{"arch": "tc_resnet", "model": "sound classifier", "dataset": "acted Russian speech (Dusha)", "train_examples": 26041, "noise_aug": 0.002, "n_mels": 40, "hop_length": 160, "input": "log_mel", "spec_augment": true, "win_length": 512, "targets": ["emotion"], "num_classes": 4, "norm": "batchnorm", "hidden_act": "relu", "channel_attention": "se", "depths": [1, 1, 4, 1], "kernel_size": 11, "stem": "single", "widths": [128, 128, 128, 128], "label_smoothing": 0.2, "loss": "cross_entropy", "init": "torch_default", "residual_init": "none", "optimizer": "adamw", "learning_rate": 0.0027, "beta1": 0.95, "beta2": 0.98, "eps": 1e-08, "ema_decay": 0.999, "sam_rho": 0.1, "max_steps": 15000, "batch_size": 256, "epochs": 147.5, "lr_schedule": "constant", "warmup_steps": 3000, "weight_decay": 0.06}
Rows from block 4, named by matrix and row number. Rows with one number belong to one channel. Each number is 200 + 20 x the weight over its row's rms, rounded and kept within 0 to 999. All counts start at 0.
# convs0: first width-11 conv (model.blocks.4.convs.0.weight, 128x128x11), inputs 45-49, a 11 kernel for each
# convs1: second width-11 conv (model.blocks.4.convs.1.weight, 128x128x11, transposed), outputs 45-49, a 11 kernel for each
convs0.17,170,192,232,227,223,188,209,204,181,217,195,204,194,213,207,197,172,167,205,191,204,223,221,215,221,213,192,216,175,232,161,168,175,223,185,200,207,229,156,201,203,195,186,180,208,238,183,192,208,212,175,180,229,171,234
convs1.17,180,175,163,200,180,172,186,212,199,202,170,194,214,242,189,204,190,165,181,180,230,183,220,226,213,204,221,195,197,224,215,227,200,161,195,169,202,226,216,199,174,186,189,212,215,189,219,189,167,196,194,160,205,193,181
convs0.18,204,231,174,191,187,206,218,217,173,203,238,181,203,186,181,177,199,183,154,216,244,217,184,222,183,204,194,178,201,208,211,194,165,187,197,208,189,215,190,208,228,202,205,212,161,203,207,179,208,221,206,167,179,193,197
convs1.18,189,217,206,208,206,217,207,180,201,141,211,170,184,194,207,207,177,239,200,193,188,168,207,199,222,212,231,205,226,226,201,200,194,227,188,218,176,233,207,225,184,197,200,181,199,181,200,180,189,188,216,197,164,156,176
convs0.19,201,204,211,208,221,200,203,193,165,203,204,226,192,189,177,183,202,176,175,163,203,178,220,232,254,219,205,230,197,168,181,211,231,157,203,205,212,188,191,173,170,212,219,220,191,194,193,191,210,212,196,170,209,204,228
convs1.19,208,201,161,163,185,174,178,173,216,220,220,209,191,149,200,188,192,213,183,197,177,223,171,179,179,176,183,170,184,157,185,184,194,239,224,227,202,173,159,205,196,212,196,219,204,176,147,186,187,182,161,208,181,210,172
convs0.20,180,230,215,206,190,222,188,163,183,226,192,205,208,166,204,223,173,181,185,219,226,181,207,204,194,199,174,186,212,218,208,214,185,204,215,208,215,189,197,187,189,196,210,204,207,176,185,195,212,217,184,189,236,201,215
convs1.20,172,225,231,234,224,193,195,180,225,176,206,209,233,202,200,187,210,171,212,192,168,221,213,206,217,216,179,219,200,222,183,183,192,210,208,183,215,226,211,208,185,213,226,239,208,209,206,220,178,204,176,224,177,204,210
convs0.21,206,173,242,218,182,179,238,190,234,179,211,186,161,195,192,209,195,193,179,207,203,217,205,207,201,192,196,194,213,191,182,229,190,169,206,225,218,210,194,233,204,192,200,164,191,228,217,204,198,197,178,227,143,190,215
convs1.21,187,189,187,173,168,181,191,194,213,181,186,188,179,226,212,210,219,189,207,203,197,204,150,191,200,180,217,166,202,184,203,181,199,192,231,166,218,166,219,227,200,202,191,214,173,213,208,228,188,221,208,206,188,227,192
convs0.22,223,234,238,191,194,178,187,195,220,195,203,196,168,201,189,203,211,188,215,194,230,198,182,237,212,199,217,183,204,211,188,154,175,213,234,179,236,224,203,196,191,178,212,151,220,197,194,194,171,216,186,211,174,173,192
convs1.22,187,197,152,186,182,198,206,198,188,222,193,194,197,175,160,185,188,153,153,177,183,193,188,180,168,190,197,207,184,190,187,188,216,171,175,138,190,210,229,198,214,209,216,245,204,198,205,211,195,233,198,203,189,201,174
convs0.23,196,227,167,208,187,191,190,224,211,182,204,199,179,210,183,175,216,212,197,138,223,200,198,192,203,173,200,210,207,187,212,187,190,201,175,178,196,231,188,167,199,194,215,197,205,222,218,202,195,218,179,213,221,161,180
convs1.23,180,193,189,214,206,179,210,190,213,230,220,197,174,203,173,228,188,217,202,257,200,218,171,206,195,215,178,208,190,200,187,179,180,231,179,218,175,211,170,211,181,223,227,174,172,206,201,209,188,193,192,203,176,197,196
convs0.24,218,163,217,212,202,200,202,174,191,190,180,227,200,193,180,194,195,227,240,207,229,200,212,201,220,192,180,233,195,184,196,201,198,191,183,184,193,215,211,171,184,184,227,202,194,237,209,182,213,167,216,185,192,217,209
convs1.24,190,214,200,183,193,185,166,214,202,225,193,166,185,165,198,196,190,224,211,187,211,208,216,189,212,186,189,207,184,197,214,174,195,182,173,165,206,198,198,222,197,226,215,195,211,186,218,183,221,227,200,195,235,162,181
convs0.25,175,156,172,198,211,180,214,203,221,162,157,212,214,180,192,204,192,157,196,211,211,159,206,198,166,180,200,256,230,229,210,203,206,214,186,207,225,217,169,202,223,188,190,226,147,164,170,236,218,205,174,219,190,218,168
convs1.25,174,227,220,200,220,190,198,195,181,173,165,173,220,167,222,184,198,190,213,183,182,154,227,182,220,183,226,195,187,199,214,173,186,171,215,179,211,183,199,191,188,202,194,180,185,183,205,179,207,200,208,177,215,183,193
convs0.26,193,243,169,194,216,187,200,177,241,242,253,202,184,205,183,173,242,203,185,203,187,184,204,198,213,209,153,200,178,202,206,169,194,194,243,177,209,225,182,186,213,179,228,180,224,206,229,233,208,229,215,211,207,218,185
convs1.26,189,210,203,191,205,160,167,196,192,204,147,199,214,174,175,183,163,203,208,173,193,123,225,197,224,196,199,201,212,213,227,192,190,186,200,192,185,180,237,162,215,142,211,147,189,217,192,231,185,222,200,213,170,216,161
convs0.27,222,212,197,200,215,227,230,211,219,228,213,193,203,247,209,203,179,205,177,248,198,215,225,215,190,187,160,178,181,204,164,220,185,228,223,209,210,209,209,214,185,228,166,225,236,177,238,168,210,196,188,201,217,151,228
convs1.27,222,186,223,181,152,218,198,194,194,146,202,201,176,217,177,207,164,162,179,238,146,199,205,209,219,216,197,211,223,232,213,227,207,219,177,184,159,224,218,190,209,204,228,221,210,201,229,209,212,180,227,196,200,221,208
convs0.28,226,200,159,216,166,213,194,180,168,168,182,205,224,206,215,191,214,205,181,197,193,206,197,198,203,219,207,217,226,204,256,202,211,163,164,215,232,187,172,206,197,197,190,206,225,198,185,203,184,216,198,206,203,211,180
convs1.28,212,196,177,179,188,240,209,227,188,154,178,217,215,214,208,220,231,201,224,187,229,193,159,188,191,185,187,180,170,163,195,197,193,241,205,226,201,206,213,221,205,211,176,198,200,194,189,184,210,179,192,178,218,208,219
convs0.29,179,213,176,205,218,186,229,184,227,214,216,188,221,191,206,172,178,160,194,184,177,187,213,195,231,218,175,174,208,221,207,221,190,182,176,208,184,181,187,221,194,223,223,187,203,224,169,202,184,232,190,185,176,213,199
convs1.29,212,215,185,184,200,235,192,192,173,164,174,179,167,201,157,174,175,174,209,187,192,186,197,145,182,155,188,186,218,191,206,179,165,191,192,194,197,170,195,170,197,174,205,158,206,194,190,181,190,218,177,184,188,223,183
convs0.30,207,192,191,187,220,181,209,182,186,191,205,208,218,198,204,189,163,134,202,217,219,200,201,218,200,248,242,199,171,177,189,220,206,203,156,195,220,239,193,201,232,221,215,217,170,191,194,231,219,224,217,187,168,174,180
convs1.30,205,188,191,151,234,184,222,213,224,214,198,203,208,210,196,205,223,221,207,220,194,206,192,229,210,199,164,193,196,192,201,175,159,179,199,218,234,209,228,203,210,199,192,224,197,160,205,173,194,217,208,205,220,208,203
convs0.31,190,209,201,179,209,173,191,205,200,201,220,191,180,176,176,203,229,185,165,183,174,172,205,210,222,198,226,206,193,197,206,194,191,201,213,197,223,180,174,190,211,217,208,178,185,192,208,150,192,229,206,197,173,192,197
convs1.31,205,232,203,197,175,202,182,195,163,212,221,170,193,157,201,205,198,203,214,183,206,158,215,183,225,201,225,208,200,195,186,176,173,183,220,153,211,176,221,152,206,167,211,171,192,188,196,210,204,206,202,214,203,210,199
convs0.32,167,234,193,195,226,194,232,227,155,207,193,209,191,172,187,206,171,203,190,184,195,197,216,184,172,184,219,157,205,187,183,163,199,223,230,213,190,208,147,195,190,181,202,146,222,199,210,175,214,177,220,183,194,195,201
convs1.32,205,205,200,182,202,192,201,226,176,222,205,194,226,234,201,210,211,185,213,183,208,209,223,189,207,209,195,189,214,216,179,214,214,227,197,191,187,225,204,224,202,249,224,213,239,168,249,192,255,205,229,205,210,197,241
convs0.33,196,209,199,190,202,200,210,212,186,190,177,225,204,200,183,197,202,205,202,171,210,170,183,185,214,235,203,185,218,189,212,189,216,160,188,194,195,225,207,234,247,228,216,220,239,208,187,235,190,186,203,208,198,197,225
convs1.33,184,191,182,204,161,202,195,226,207,225,203,165,192,202,212,210,212,189,226,209,203,193,208,212,209,217,232,176,185,143,193,172,193,210,223,193,198,216,229,211,227,216,211,209,197,184,188,186,198,187,195,187,193,221,217
convs0.34,217,221,207,165,208,187,170,203,195,203,208,204,233,190,207,175,204,182,192,195,217,163,192,196,212,190,162,187,217,218,205,201,215,193,184,183,175,194,191,185,229,177,171,171,214,222,204,197,200,167,170,192,239,213,223
convs1.34,214,173,154,208,187,181,188,180,195,196,184,204,196,201,192,238,176,201,200,183,212,208,168,197,190,189,191,211,212,210,198,177,206,223,165,208,176,206,240,197,190,192,166,203,178,235,208,202,213,174,176,202,200,226,195
convs0.35,211,224,205,193,214,229,217,228,174,199,166,199,177,186,212,186,172,190,178,216,183,203,206,201,189,202,184,199,156,169,215,198,229,206,209,209,225,205,204,200,232,194,180,217,245,210,179,185,149,219,209,210,214,176,214
convs1.35,149,188,171,200,202,207,215,172,179,198,206,198,219,212,191,193,214,183,190,207,175,199,217,215,220,221,221,214,195,194,199,185,192,216,203,171,183,188,200,232,195,226,196,222,182,198,259,224,182,201,197,160,220,177,229
convs0.36,184,185,212,175,213,225,205,158,193,192,169,194,241,210,222,228,165,210,223,194,180,191,202,188,196,222,222,200,199,257,195,204,210,216,208,204,202,199,208,202,188,193,189,199,182,202,177,195,221,234,201,210,244,194,203
convs1.36,179,226,205,201,211,186,182,212,220,215,193,206,181,217,221,221,212,213,219,215,216,180,213,173,195,177,188,160,176,171,198,174,213,222,222,221,214,210,220,180,215,187,197,171,175,203,176,198,192,208,186,210,201,207,185
convs0.37,176,192,214,160,229,183,204,188,197,209,202,195,210,199,218,161,190,167,218,209,189,166,198,182,169,169,203,187,194,170,200,193,168,224,209,220,196,196,189,204,177,237,146,236,207,220,211,200,227,178,208,214,176,173,222
convs1.37,219,209,158,170,190,217,179,241,188,206,184,182,184,200,195,204,202,184,204,197,215,221,201,222,210,199,229,193,225,226,220,199,193,171,204,177,180,199,205,233,186,203,193,201,250,178,206,188,202,195,193,178,204,147,194
convs0.38,199,191,215,195,234,207,212,205,200,217,202,204,182,232,243,180,209,186,160,198,207,188,219,240,216,193,224,168,192,223,185,158,185,196,184,186,156,215,189,165,221,220,219,177,214,192,227,221,203,238,198,200,175,199,178
convs1.38,210,163,208,164,200,187,198,210,217,188,198,193,167,215,209,194,211,176,227,202,219,203,225,193,204,211,176,187,195,206,223,246,224,210,196,158,225,165,199,149,212,198,164,197,198,257,196,202,193,231,156,203,170,208,161
convs0.39,202,191,175,203,191,186,140,222,180,150,215,176,209,219,200,236,198,218,175,177,200,161,228,194,204,227,206,212,182,171,240,193,185,187,208,181,217,173,192,185,188,182,184,221,207,237,196,185,197,205,214,183,178,235,168
convs1.39,217,215,184,170,181,206,182,208,186,204,233,224,193,186,182,151,203,186,196,205,179,195,220,200,215,192,215,222,188,214,207,192,202,190,237,201,235,196,204,186,215,210,199,205,181,242,165,222,152,242,199,178,184,236,165
convs0.40,162,146,195,191,184,190,203,215,211,181,222,184,193,193,186,213,197,228,214,191,187,200,193,197,199,179,218,207,228,210,218,221,212,167,202,184,175,183,190,238,183,196,210,213,217,157,189,205,217,199,191,186,172,194,226
convs1.40,213,178,193,215,203,229,227,230,226,220,194,217,182,206,208,194,179,178,182,215,203,193,195,191,207,195,192,170,198,211,217,204,192,183,186,183,171,159,162,200,181,168,184,181,183,213,203,186,186,199,213,195,162,187,166
convs0.41,167,187,154,178,210,161,168,200,178,220,179,188,225,172,225,233,225,241,176,212,174,188,180,190,201,172,226,224,203,186,225,198,180,216,198,219,220,195,163,189,147,206,198,203,227,184,179,218,208,202,200,160,190,181,191
convs1.41,189,170,171,203,206,189,215,181,176,149,212,193,208,212,208,218,197,206,213,213,202,213,170,207,179,196,208,228,241,234,209,230,206,229,205,206,191,181,180,206,168,213,163,185,178,199,175,184,196,181,200,211,229,153,232
convs0.42,174,204,221,198,160,201,188,209,173,161,185,168,192,216,215,200,223,205,226,181,180,162,209,185,179,175,191,215,187,196,167,200,192,155,157,199,189,183,186,167,133,164,202,181,173,151,184,201,191,215,185,238,200,193,184
convs1.42,229,230,206,236,235,206,198,178,179,189,202,201,264,195,220,210,217,203,218,214,217,226,170,191,166,158,181,165,185,173,201,178,206,229,230,214,201,200,190,185,193,222,200,206,173,176,166,178,159,194,209,226,191,217,236
convs0.43,161,185,182,203,163,155,166,195,197,239,224,172,212,169,223,204,200,214,163,187,170,200,182,182,218,196,214,213,174,204,210,171,182,223,189,201,208,199,195,181,213,206,181,199,218,189,209,229,166,183,200,198,201,190,162
convs1.43,184,236,226,208,184,191,219,209,189,225,196,206,196,217,218,237,212,178,183,189,229,234,211,214,201,218,209,207,189,217,184,220,212,155,194,172,203,186,217,222,226,240,227,226,212,189,201,179,212,177,250,173,215,209,226
convs0.44,211,161,187,197,203,177,191,208,225,224,236,196,197,208,219,227,230,184,198,225,214,200,160,211,181,202,227,216,223,232,203,189,194,191,212,207,199,189,229,212,202,212,209,179,193,217,213,175,205,205,185,227,196,187,198
convs1.44,188,189,182,198,210,210,176,193,167,193,189,173,158,170,188,219,192,201,185,206,220,205,232,189,194,204,193,169,216,170,170,153,183,222,244,211,196,171,163,152,195,195,193,206,164,214,191,196,162,180,209,194,203,183,190
convs0.45,208,253,198,173,185,204,201,200,187,184,213,220,161,201,210,186,212,211,188,188,164,184,157,218,198,201,178,210,200,214,202,200,189,165,208,211,213,226,223,211,179,219,200,199,201,185,221,240,191,222,186,172,206,215,201
convs1.45,217,202,188,189,159,213,186,194,195,201,185,217,226,174,205,209,168,208,176,189,209,186,214,188,208,179,182,184,195,184,187,195,163,222,176,210,191,201,206,238,204,209,194,166,216,214,213,212,226,221,179,230,183,217,205
convs0.46,206,190,211,190,186,201,215,186,195,209,186,223,224,208,213,229,207,217,189,149,182,173,165,223,181,217,225,202,165,230,176,186,167,235,213,212,204,230,191,165,192,163,183,187,195,214,223,181,188,187,187,203,193,190,200
convs1.46,177,202,220,197,190,162,189,199,200,157,202,168,165,182,197,209,210,190,198,183,225,224,223,195,212,206,217,212,239,213,225,217,222,193,202,179,204,188,181,198,227,218,208,207,175,212,220,232,198,229,203,202,214,232,185
convs0.47,213,212,245,145,220,209,176,223,199,210,217,167,166,191,215,205,212,176,167,201,182,210,219,173,182,218,165,202,162,199,189,187,215,211,218,204,209,187,227,190,209,196,179,203,182,203,195,220,176,201,208,177,182,187,186
convs1.47,186,187,217,200,204,211,170,233,210,234,163,213,196,204,210,193,179,226,196,193,190,189,211,198,205,203,190,188,190,198,222,200,223,163,224,190,204,199,204,212,198,227,205,207,161,198,197,214,192,219,168,216,199,209,185
convs0.48,215,179,197,179,193,189,197,188,180,180,171,174,207,210,197,205,189,202,186,200,156,208,227,227,218,212,242,231,223,244,201,218,245,205,198,179,210,195,198,213,196,215,196,188,236,161,179,139,181,133,214,170,210,197,185
convs1.48,196,200,193,200,191,207,199,165,187,187,213,175,211,210,183,165,157,207,186,202,179,191,165,157,194,174,200,197,201,191,192,189,182,189,168,181,193,224,208,200,211,197,195,200,195,205,219,249,220,226,184,203,197,208,192
convs0.49,191,219,208,224,191,209,181,158,182,202,217,196,216,169,194,176,238,207,177,197,180,200,235,253,217,203,226,175,209,188,200,203,183,210,221,201,190,212,193,207,177,206,225,183,141,208,235,176,249,209,221,234,180,210,192
convs1.49,179,197,177,178,218,165,201,201,178,221,164,205,232,221,198,197,211,214,211,217,212,188,195,215,202,218,193,219,161,169,174,188,166,204,198,217,217,219,214,221,185,214,206,194,225,211,201,184,201,208,200,204,220,206,202
convs0.50,158,229,203,216,193,252,207,199,209,219,214,182,217,219,184,216,210,196,182,190,183,227,202,189,177,197,197,211,220,218,211,219,202,198,194,192,169,174,179,202,196,196,213,180,199,202,204,207,180,220,237,221,232,239,167
convs1.50,208,199,203,199,197,183,185,218,184,185,186,219,219,201,209,176,217,185,169,173,182,154,174,207,209,206,225,216,222,220,210,254,209,202,242,190,204,202,203,143,176,166,190,158,183,218,165,181,160,175,185,216,204,205,206
convs0.51,161,199,158,197,220,203,240,229,191,176,222,203,183,184,185,195,202,162,184,194,184,203,180,235,231,210,191,186,168,204,178,192,205,195,191,208,179,157,211,189,210,203,225,157,204,235,193,157,198,193,220,215,179,224,200
convs1.51,215,190,175,178,207,203,178,203,179,202,202,136,194,197,209,201,212,180,194,169,169,147,216,192,221,177,207,196,207,196,216,197,177,190,215,203,206,166,209,206,206,162,208,188,209,206,178,209,198,234,198,201,203,210,180
convs0.52,162,194,170,189,206,198,226,205,179,171,203,218,238,214,235,184,188,174,160,178,181,168,215,228,221,195,211,192,185,189,194,173,214,231,220,211,194,185,187,204,194,162,206,195,215,206,174,210,213,227,199,194,180,178,200
convs1.52,203,212,155,212,196,202,192,209,192,195,181,207,232,198,217,193,207,207,203,207,206,216,161,193,191,165,212,196,221,217,225,231,209,229,215,208,198,208,192,206,216,190,214,155,162,155,194,207,194,213,196,183,192,205,161
convs0.53,219,217,218,209,203,188,153,145,156,166,169,168,213,210,176,220,197,228,234,213,190,161,222,206,217,169,214,209,222,224,184,207,184,179,197,221,251,218,222,189,210,226,180,189,161,188,159,206,146,187,196,204,201,227,233
convs1.53,188,219,199,213,211,214,236,180,167,192,239,178,189,201,204,187,161,158,172,150,180,177,225,199,202,183,200,202,186,206,183,200,197,176,172,193,195,198,219,189,213,180,215,206,181,184,205,236,213,209,216,215,207,211,206
convs0.54,177,179,191,162,197,167,178,176,181,229,198,202,184,203,181,210,211,188,202,179,174,178,198,200,211,203,214,206,217,218,211,178,217,215,205,207,198,213,223,200,214,181,202,183,148,171,184,160,190,201,195,189,202,181,217
convs1.54,226,236,202,208,185,196,172,168,160,194,199,174,169,176,188,194,188,203,197,177,201,148,230,216,206,209,208,201,190,194,172,188,170,196,224,193,194,180,202,167,182,183,198,202,181,228,176,215,218,211,219,215,206,203,202
convs0.55,186,231,179,198,197,186,234,195,186,209,161,178,188,203,163,199,172,190,201,188,193,172,205,185,188,214,196,205,222,174,175,196,192,161,178,181,193,193,197,189,206,197,225,214,235,213,195,216,194,196,185,223,208,197,191
convs1.55,170,217,176,222,207,195,217,232,200,233,166,184,187,198,223,245,227,218,217,211,178,212,199,159,216,175,220,188,218,202,219,197,210,232,208,213,192,198,187,192,191,228,171,205,166,182,193,232,215,180,223,174,193,227,214
convs0.56,210,157,180,156,201,201,217,183,195,191,211,223,206,214,196,208,196,224,187,192,197,198,167,169,173,202,209,210,218,203,207,226,230,170,152,171,186,223,193,217,214,207,203,211,193,205,220,222,197,215,207,195,170,168,201
convs1.56,173,183,210,202,174,200,196,234,225,227,209,184,183,199,241,212,227,209,222,210,224,200,189,197,198,188,177,176,171,155,167,168,174,202,224,205,189,198,186,180,183,163,178,168,156,187,209,211,211,186,182,197,192,204,199
convs0.57,201,198,193,196,188,136,217,141,196,179,190,216,162,185,177,191,213,214,223,233,184,192,171,231,184,217,203,202,200,200,236,175,202,191,209,228,215,223,205,206,208,203,189,202,204,188,220,212,236,203,218,176,203,196,194
convs1.57,189,188,177,203,193,189,191,195,172,182,192,225,226,206,211,218,215,215,233,196,187,195,240,220,232,201,228,210,212,191,188,189,181,211,230,219,241,208,218,180,217,166,201,185,190,205,192,184,195,209,213,175,226,199,201
convs0.58,211,219,184,191,221,160,185,161,171,173,188,229,231,217,167,188,190,214,161,228,187,207,220,227,239,222,205,210,208,206,191,178,223,234,204,184,201,221,224,201,179,184,201,196,217,200,195,216,193,224,194,191,178,205,184
convs1.58,193,184,186,183,189,184,216,223,182,220,225,189,219,223,196,222,185,211,198,174,171,160,216,199,223,225,199,200,191,212,207,201,210,221,196,224,212,203,192,201,206,204,216,218,163,165,216,164,187,177,199,202,185,189,163
convs0.59,185,236,192,199,201,216,191,189,185,189,174,221,176,190,202,178,187,163,169,185,194,198,186,206,193,184,176,166,178,172,165,177,194,241,182,180,208,185,194,196,182,166,146,189,209,199,192,219,185,195,218,204,207,210,181
convs1.59,178,223,203,200,191,185,187,209,220,172,228,219,229,219,227,198,211,172,225,220,219,208,211,218,194,215,189,174,194,181,175,193,204,229,234,230,214,228,205,200,224,194,212,198,219,208,208,225,193,266,189,225,161,210,205
convs0.60,185,190,185,236,188,210,202,204,138,152,197,201,212,177,211,175,222,205,204,200,204,227,190,200,209,192,218,181,189,188,233,196,187,174,212,222,187,202,210,216,158,204,220,198,204,196,203,176,205,222,161,207,238,187,153
convs1.60,192,154,223,182,227,200,200,222,199,190,170,213,217,185,210,195,225,191,244,194,216,198,212,220,232,209,166,203,168,203,208,206,212,203,221,182,215,218,213,211,180,197,169,185,205,173,180,163,193,168,201,175,214,201,205
convs0.61,191,196,157,188,195,169,171,150,204,197,221,251,195,200,176,185,192,205,191,193,189,208,158,208,183,172,196,198,182,220,199,206,203,188,190,191,201,204,206,197,174,167,212,191,222,210,184,212,229,157,205,223,220,166,193
convs1.61,201,195,191,204,224,179,203,175,173,209,180,178,204,208,211,209,205,204,223,234,222,199,248,235,236,217,214,220,196,189,166,188,179,229,190,239,182,198,190,193,203,192,199,194,241,199,196,183,197,197,238,185,194,226,214
convs0.62,166,204,169,229,207,222,189,191,251,235,193,192,191,215,174,232,173,213,202,186,217,187,209,177,176,180,195,171,191,196,186,204,192,170,208,187,216,169,188,187,176,211,200,205,224,200,209,172,233,186,156,189,188,209,215
convs1.62,207,203,187,199,206,217,200,224,189,212,185,200,202,211,196,199,189,209,198,219,166,223,205,185,205,188,180,165,188,183,176,221,192,189,233,210,207,197,196,200,208,216,215,237,207,198,213,213,222,206,217,212,223,183,209
convs0.63,197,195,187,212,197,185,172,172,162,234,192,152,213,228,208,162,213,172,186,188,220,186,171,166,214,198,193,220,159,203,189,180,192,179,233,212,190,188,195,206,212,190,195,211,190,185,180,203,213,185,219,220,184,181,199
convs1.63,198,159,233,186,182,186,193,190,188,245,194,189,225,181,231,206,224,195,206,206,193,183,204,208,221,205,187,209,190,157,183,186,184,152,192,211,213,226,223,208,205,203,207,186,214,196,180,215,154,211,166,212,192,179,244
convs0.64,201,197,163,180,208,198,203,202,202,206,200,200,157,214,215,191,219,253,209,229,201,223,193,179,185,156,199,203,237,220,234,178,175,211,219,214,220,196,214,167,239,207,221,200,188,206,189,198,212,183,205,188,220,190,218
convs1.64,168,179,201,192,206,186,190,186,206,205,197,180,174,198,182,231,194,205,206,213,219,213,234,231,219,202,197,215,201,217,201,209,169,204,191,202,172,179,196,167,179,198,203,206,189,192,185,196,209,212,200,226,220,190,200
convs0.65,236,210,217,194,196,230,166,197,186,175,216,198,193,213,226,202,201,211,206,198,160,217,168,210,185,186,211,200,247,214,185,185,175,198,207,208,213,198,233,181,219,191,188,163,173,186,212,185,216,224,185,183,218,180,197
convs1.65,240,201,221,227,219,209,179,199,182,242,204,202,191,194,195,192,205,200,217,204,178,182,209,251,197,198,209,214,235,204,242,182,209,220,199,205,194,198,193,198,189,198,181,167,203,179,182,174,204,223,193,221,202,218,182
convs0.66,256,196,188,206,207,162,206,227,204,186,241,208,197,193,153,199,213,176,148,173,150,165,233,178,201,198,172,206,217,192,226,193,182,180,204,197,204,217,205,226,179,200,214,195,180,214,219,208,175,204,231,179,197,209,173
convs1.66,201,185,181,185,217,184,189,206,180,217,214,215,195,229,196,172,219,195,190,197,234,192,186,184,203,187,201,214,199,198,221,188,205,138,191,188,174,196,184,201,199,193,186,203,191,218,219,199,222,200,171,187,213,210,179
convs0.67,202,161,180,168,162,198,178,202,199,185,209,232,215,190,220,198,190,219,185,194,207,182,199,186,202,214,179,192,188,217,226,214,209,167,198,186,229,197,228,232,199,209,184,194,189,194,202,249,165,230,184,202,220,220,202
convs1.67,213,181,232,213,193,207,166,193,204,193,205,210,224,206,212,211,195,218,203,215,196,207,213,211,200,200,178,200,181,147,176,170,203,255,208,241,180,214,179,209,203,193,188,188,192,175,150,206,166,204,176,194,190,209,206
convs0.68,199,209,205,219,200,205,196,179,180,226,179,230,179,186,177,218,207,174,206,172,220,174,207,214,195,202,210,190,211,197,177,204,180,185,182,176,186,218,191,171,193,194,218,177,191,221,181,166,185,201,190,206,214,232,186
convs1.68,213,173,182,224,219,201,209,167,190,185,185,189,177,170,230,180,190,164,207,219,239,214,174,152,197,227,205,218,202,194,194,209,196,165,199,171,204,216,198,172,214,193,201,171,204,209,208,229,218,216,189,206,217,199,204
convs0.69,196,197,161,170,178,190,202,197,191,213,195,208,182,219,199,202,173,188,181,205,201,207,170,190,187,215,186,185,170,201,203,173,206,206,202,179,177,170,195,190,230,175,213,174,204,174,191,208,210,183,152,166,192,198,224
convs1.69,242,218,215,190,172,172,178,203,190,201,159,176,205,198,211,200,202,197,199,187,209,199,194,201,188,184,186,167,196,170,156,187,161,209,218,212,207,192,204,178,201,189,221,232,205,207,209,227,206,223,220,194,202,184,183
convs0.70,209,239,192,213,157,189,212,185,239,228,228,219,171,200,197,183,191,213,194,168,199,207,194,189,197,188,220,215,217,184,199,183,198,211,172,161,172,194,203,200,205,219,233,232,182,201,207,191,213,179,204,204,185,192,206
convs1.70,204,202,206,222,199,194,184,225,198,198,187,213,201,218,221,203,209,209,192,180,183,197,188,177,200,198,191,191,205,214,221,214,178,235,193,185,196,207,175,186,203,187,198,198,163,221,182,223,189,205,169,242,203,206,196
convs0.71,194,182,216,177,203,217,209,168,140,200,233,196,180,193,187,222,213,233,205,197,213,190,208,233,190,165,193,185,186,209,211,198,211,164,199,179,222,214,219,212,232,198,219,189,209,206,177,218,208,213,241,171,191,188,182
convs1.71,181,211,158,199,176,227,209,174,213,166,183,206,228,180,212,189,194,186,221,222,225,215,231,188,195,189,195,188,189,202,194,210,184,165,225,182,221,178,212,200,203,207,209,212,228,164,216,206,240,197,216,225,194,203,229
convs0.72,221,239,203,187,184,209,231,209,175,192,146,198,226,170,174,207,203,172,200,216,198,218,173,189,184,178,177,167,178,185,190,155,197,219,206,222,221,180,175,179,184,187,167,185,204,231,185,198,219,230,170,166,218,183,218
convs1.72,194,194,205,187,208,197,200,203,234,175,203,187,194,221,172,188,196,159,179,158,169,174,228,205,201,208,206,196,175,203,178,222,173,186,158,160,186,194,221,194,216,189,225,210,170,220,194,212,195,229,166,242,206,247,177
convs0.73,130,213,161,186,176,221,185,220,197,196,184,212,188,183,162,200,241,203,217,181,231,168,209,198,208,196,207,177,155,190,189,162,233,184,210,200,172,168,198,176,189,188,195,207,222,179,215,228,183,217,220,190,230,223,207
convs1.73,188,188,192,214,205,232,207,245,184,221,209,174,207,198,179,171,191,181,186,183,200,196,183,191,206,202,197,190,222,207,196,190,212,201,190,169,175,213,200,193,202,188,168,182,211,203,200,206,170,226,222,198,191,214,199
convs0.74,213,219,214,195,184,202,195,153,153,142,192,184,189,190,193,234,216,203,224,207,220,208,199,220,195,225,235,218,211,210,192,229,191,194,222,204,186,244,192,192,197,222,196,230,184,196,170,188,201,218,178,193,196,183,177
convs1.74,184,187,169,196,201,189,219,208,209,184,172,183,226,206,177,208,217,195,203,179,208,184,216,143,197,171,204,173,198,205,212,211,207,154,229,188,188,181,196,189,220,221,185,216,161,237,152,209,188,228,184,194,191,218,198
convs0.75,181,219,214,221,214,203,172,184,182,177,188,182,167,212,216,197,192,228,207,200,202,189,199,219,213,234,222,222,214,220,220,225,211,209,179,194,219,171,209,196,204,187,156,205,175,203,230,245,208,197,224,225,204,210,183
convs1.75,192,192,217,202,215,207,194,163,192,239,183,183,207,216,227,199,223,198,227,191,196,188,194,201,188,163,183,214,194,230,236,203,186,220,205,186,191,221,185,194,179,175,191,208,221,192,189,174,215,199,182,202,200,154,211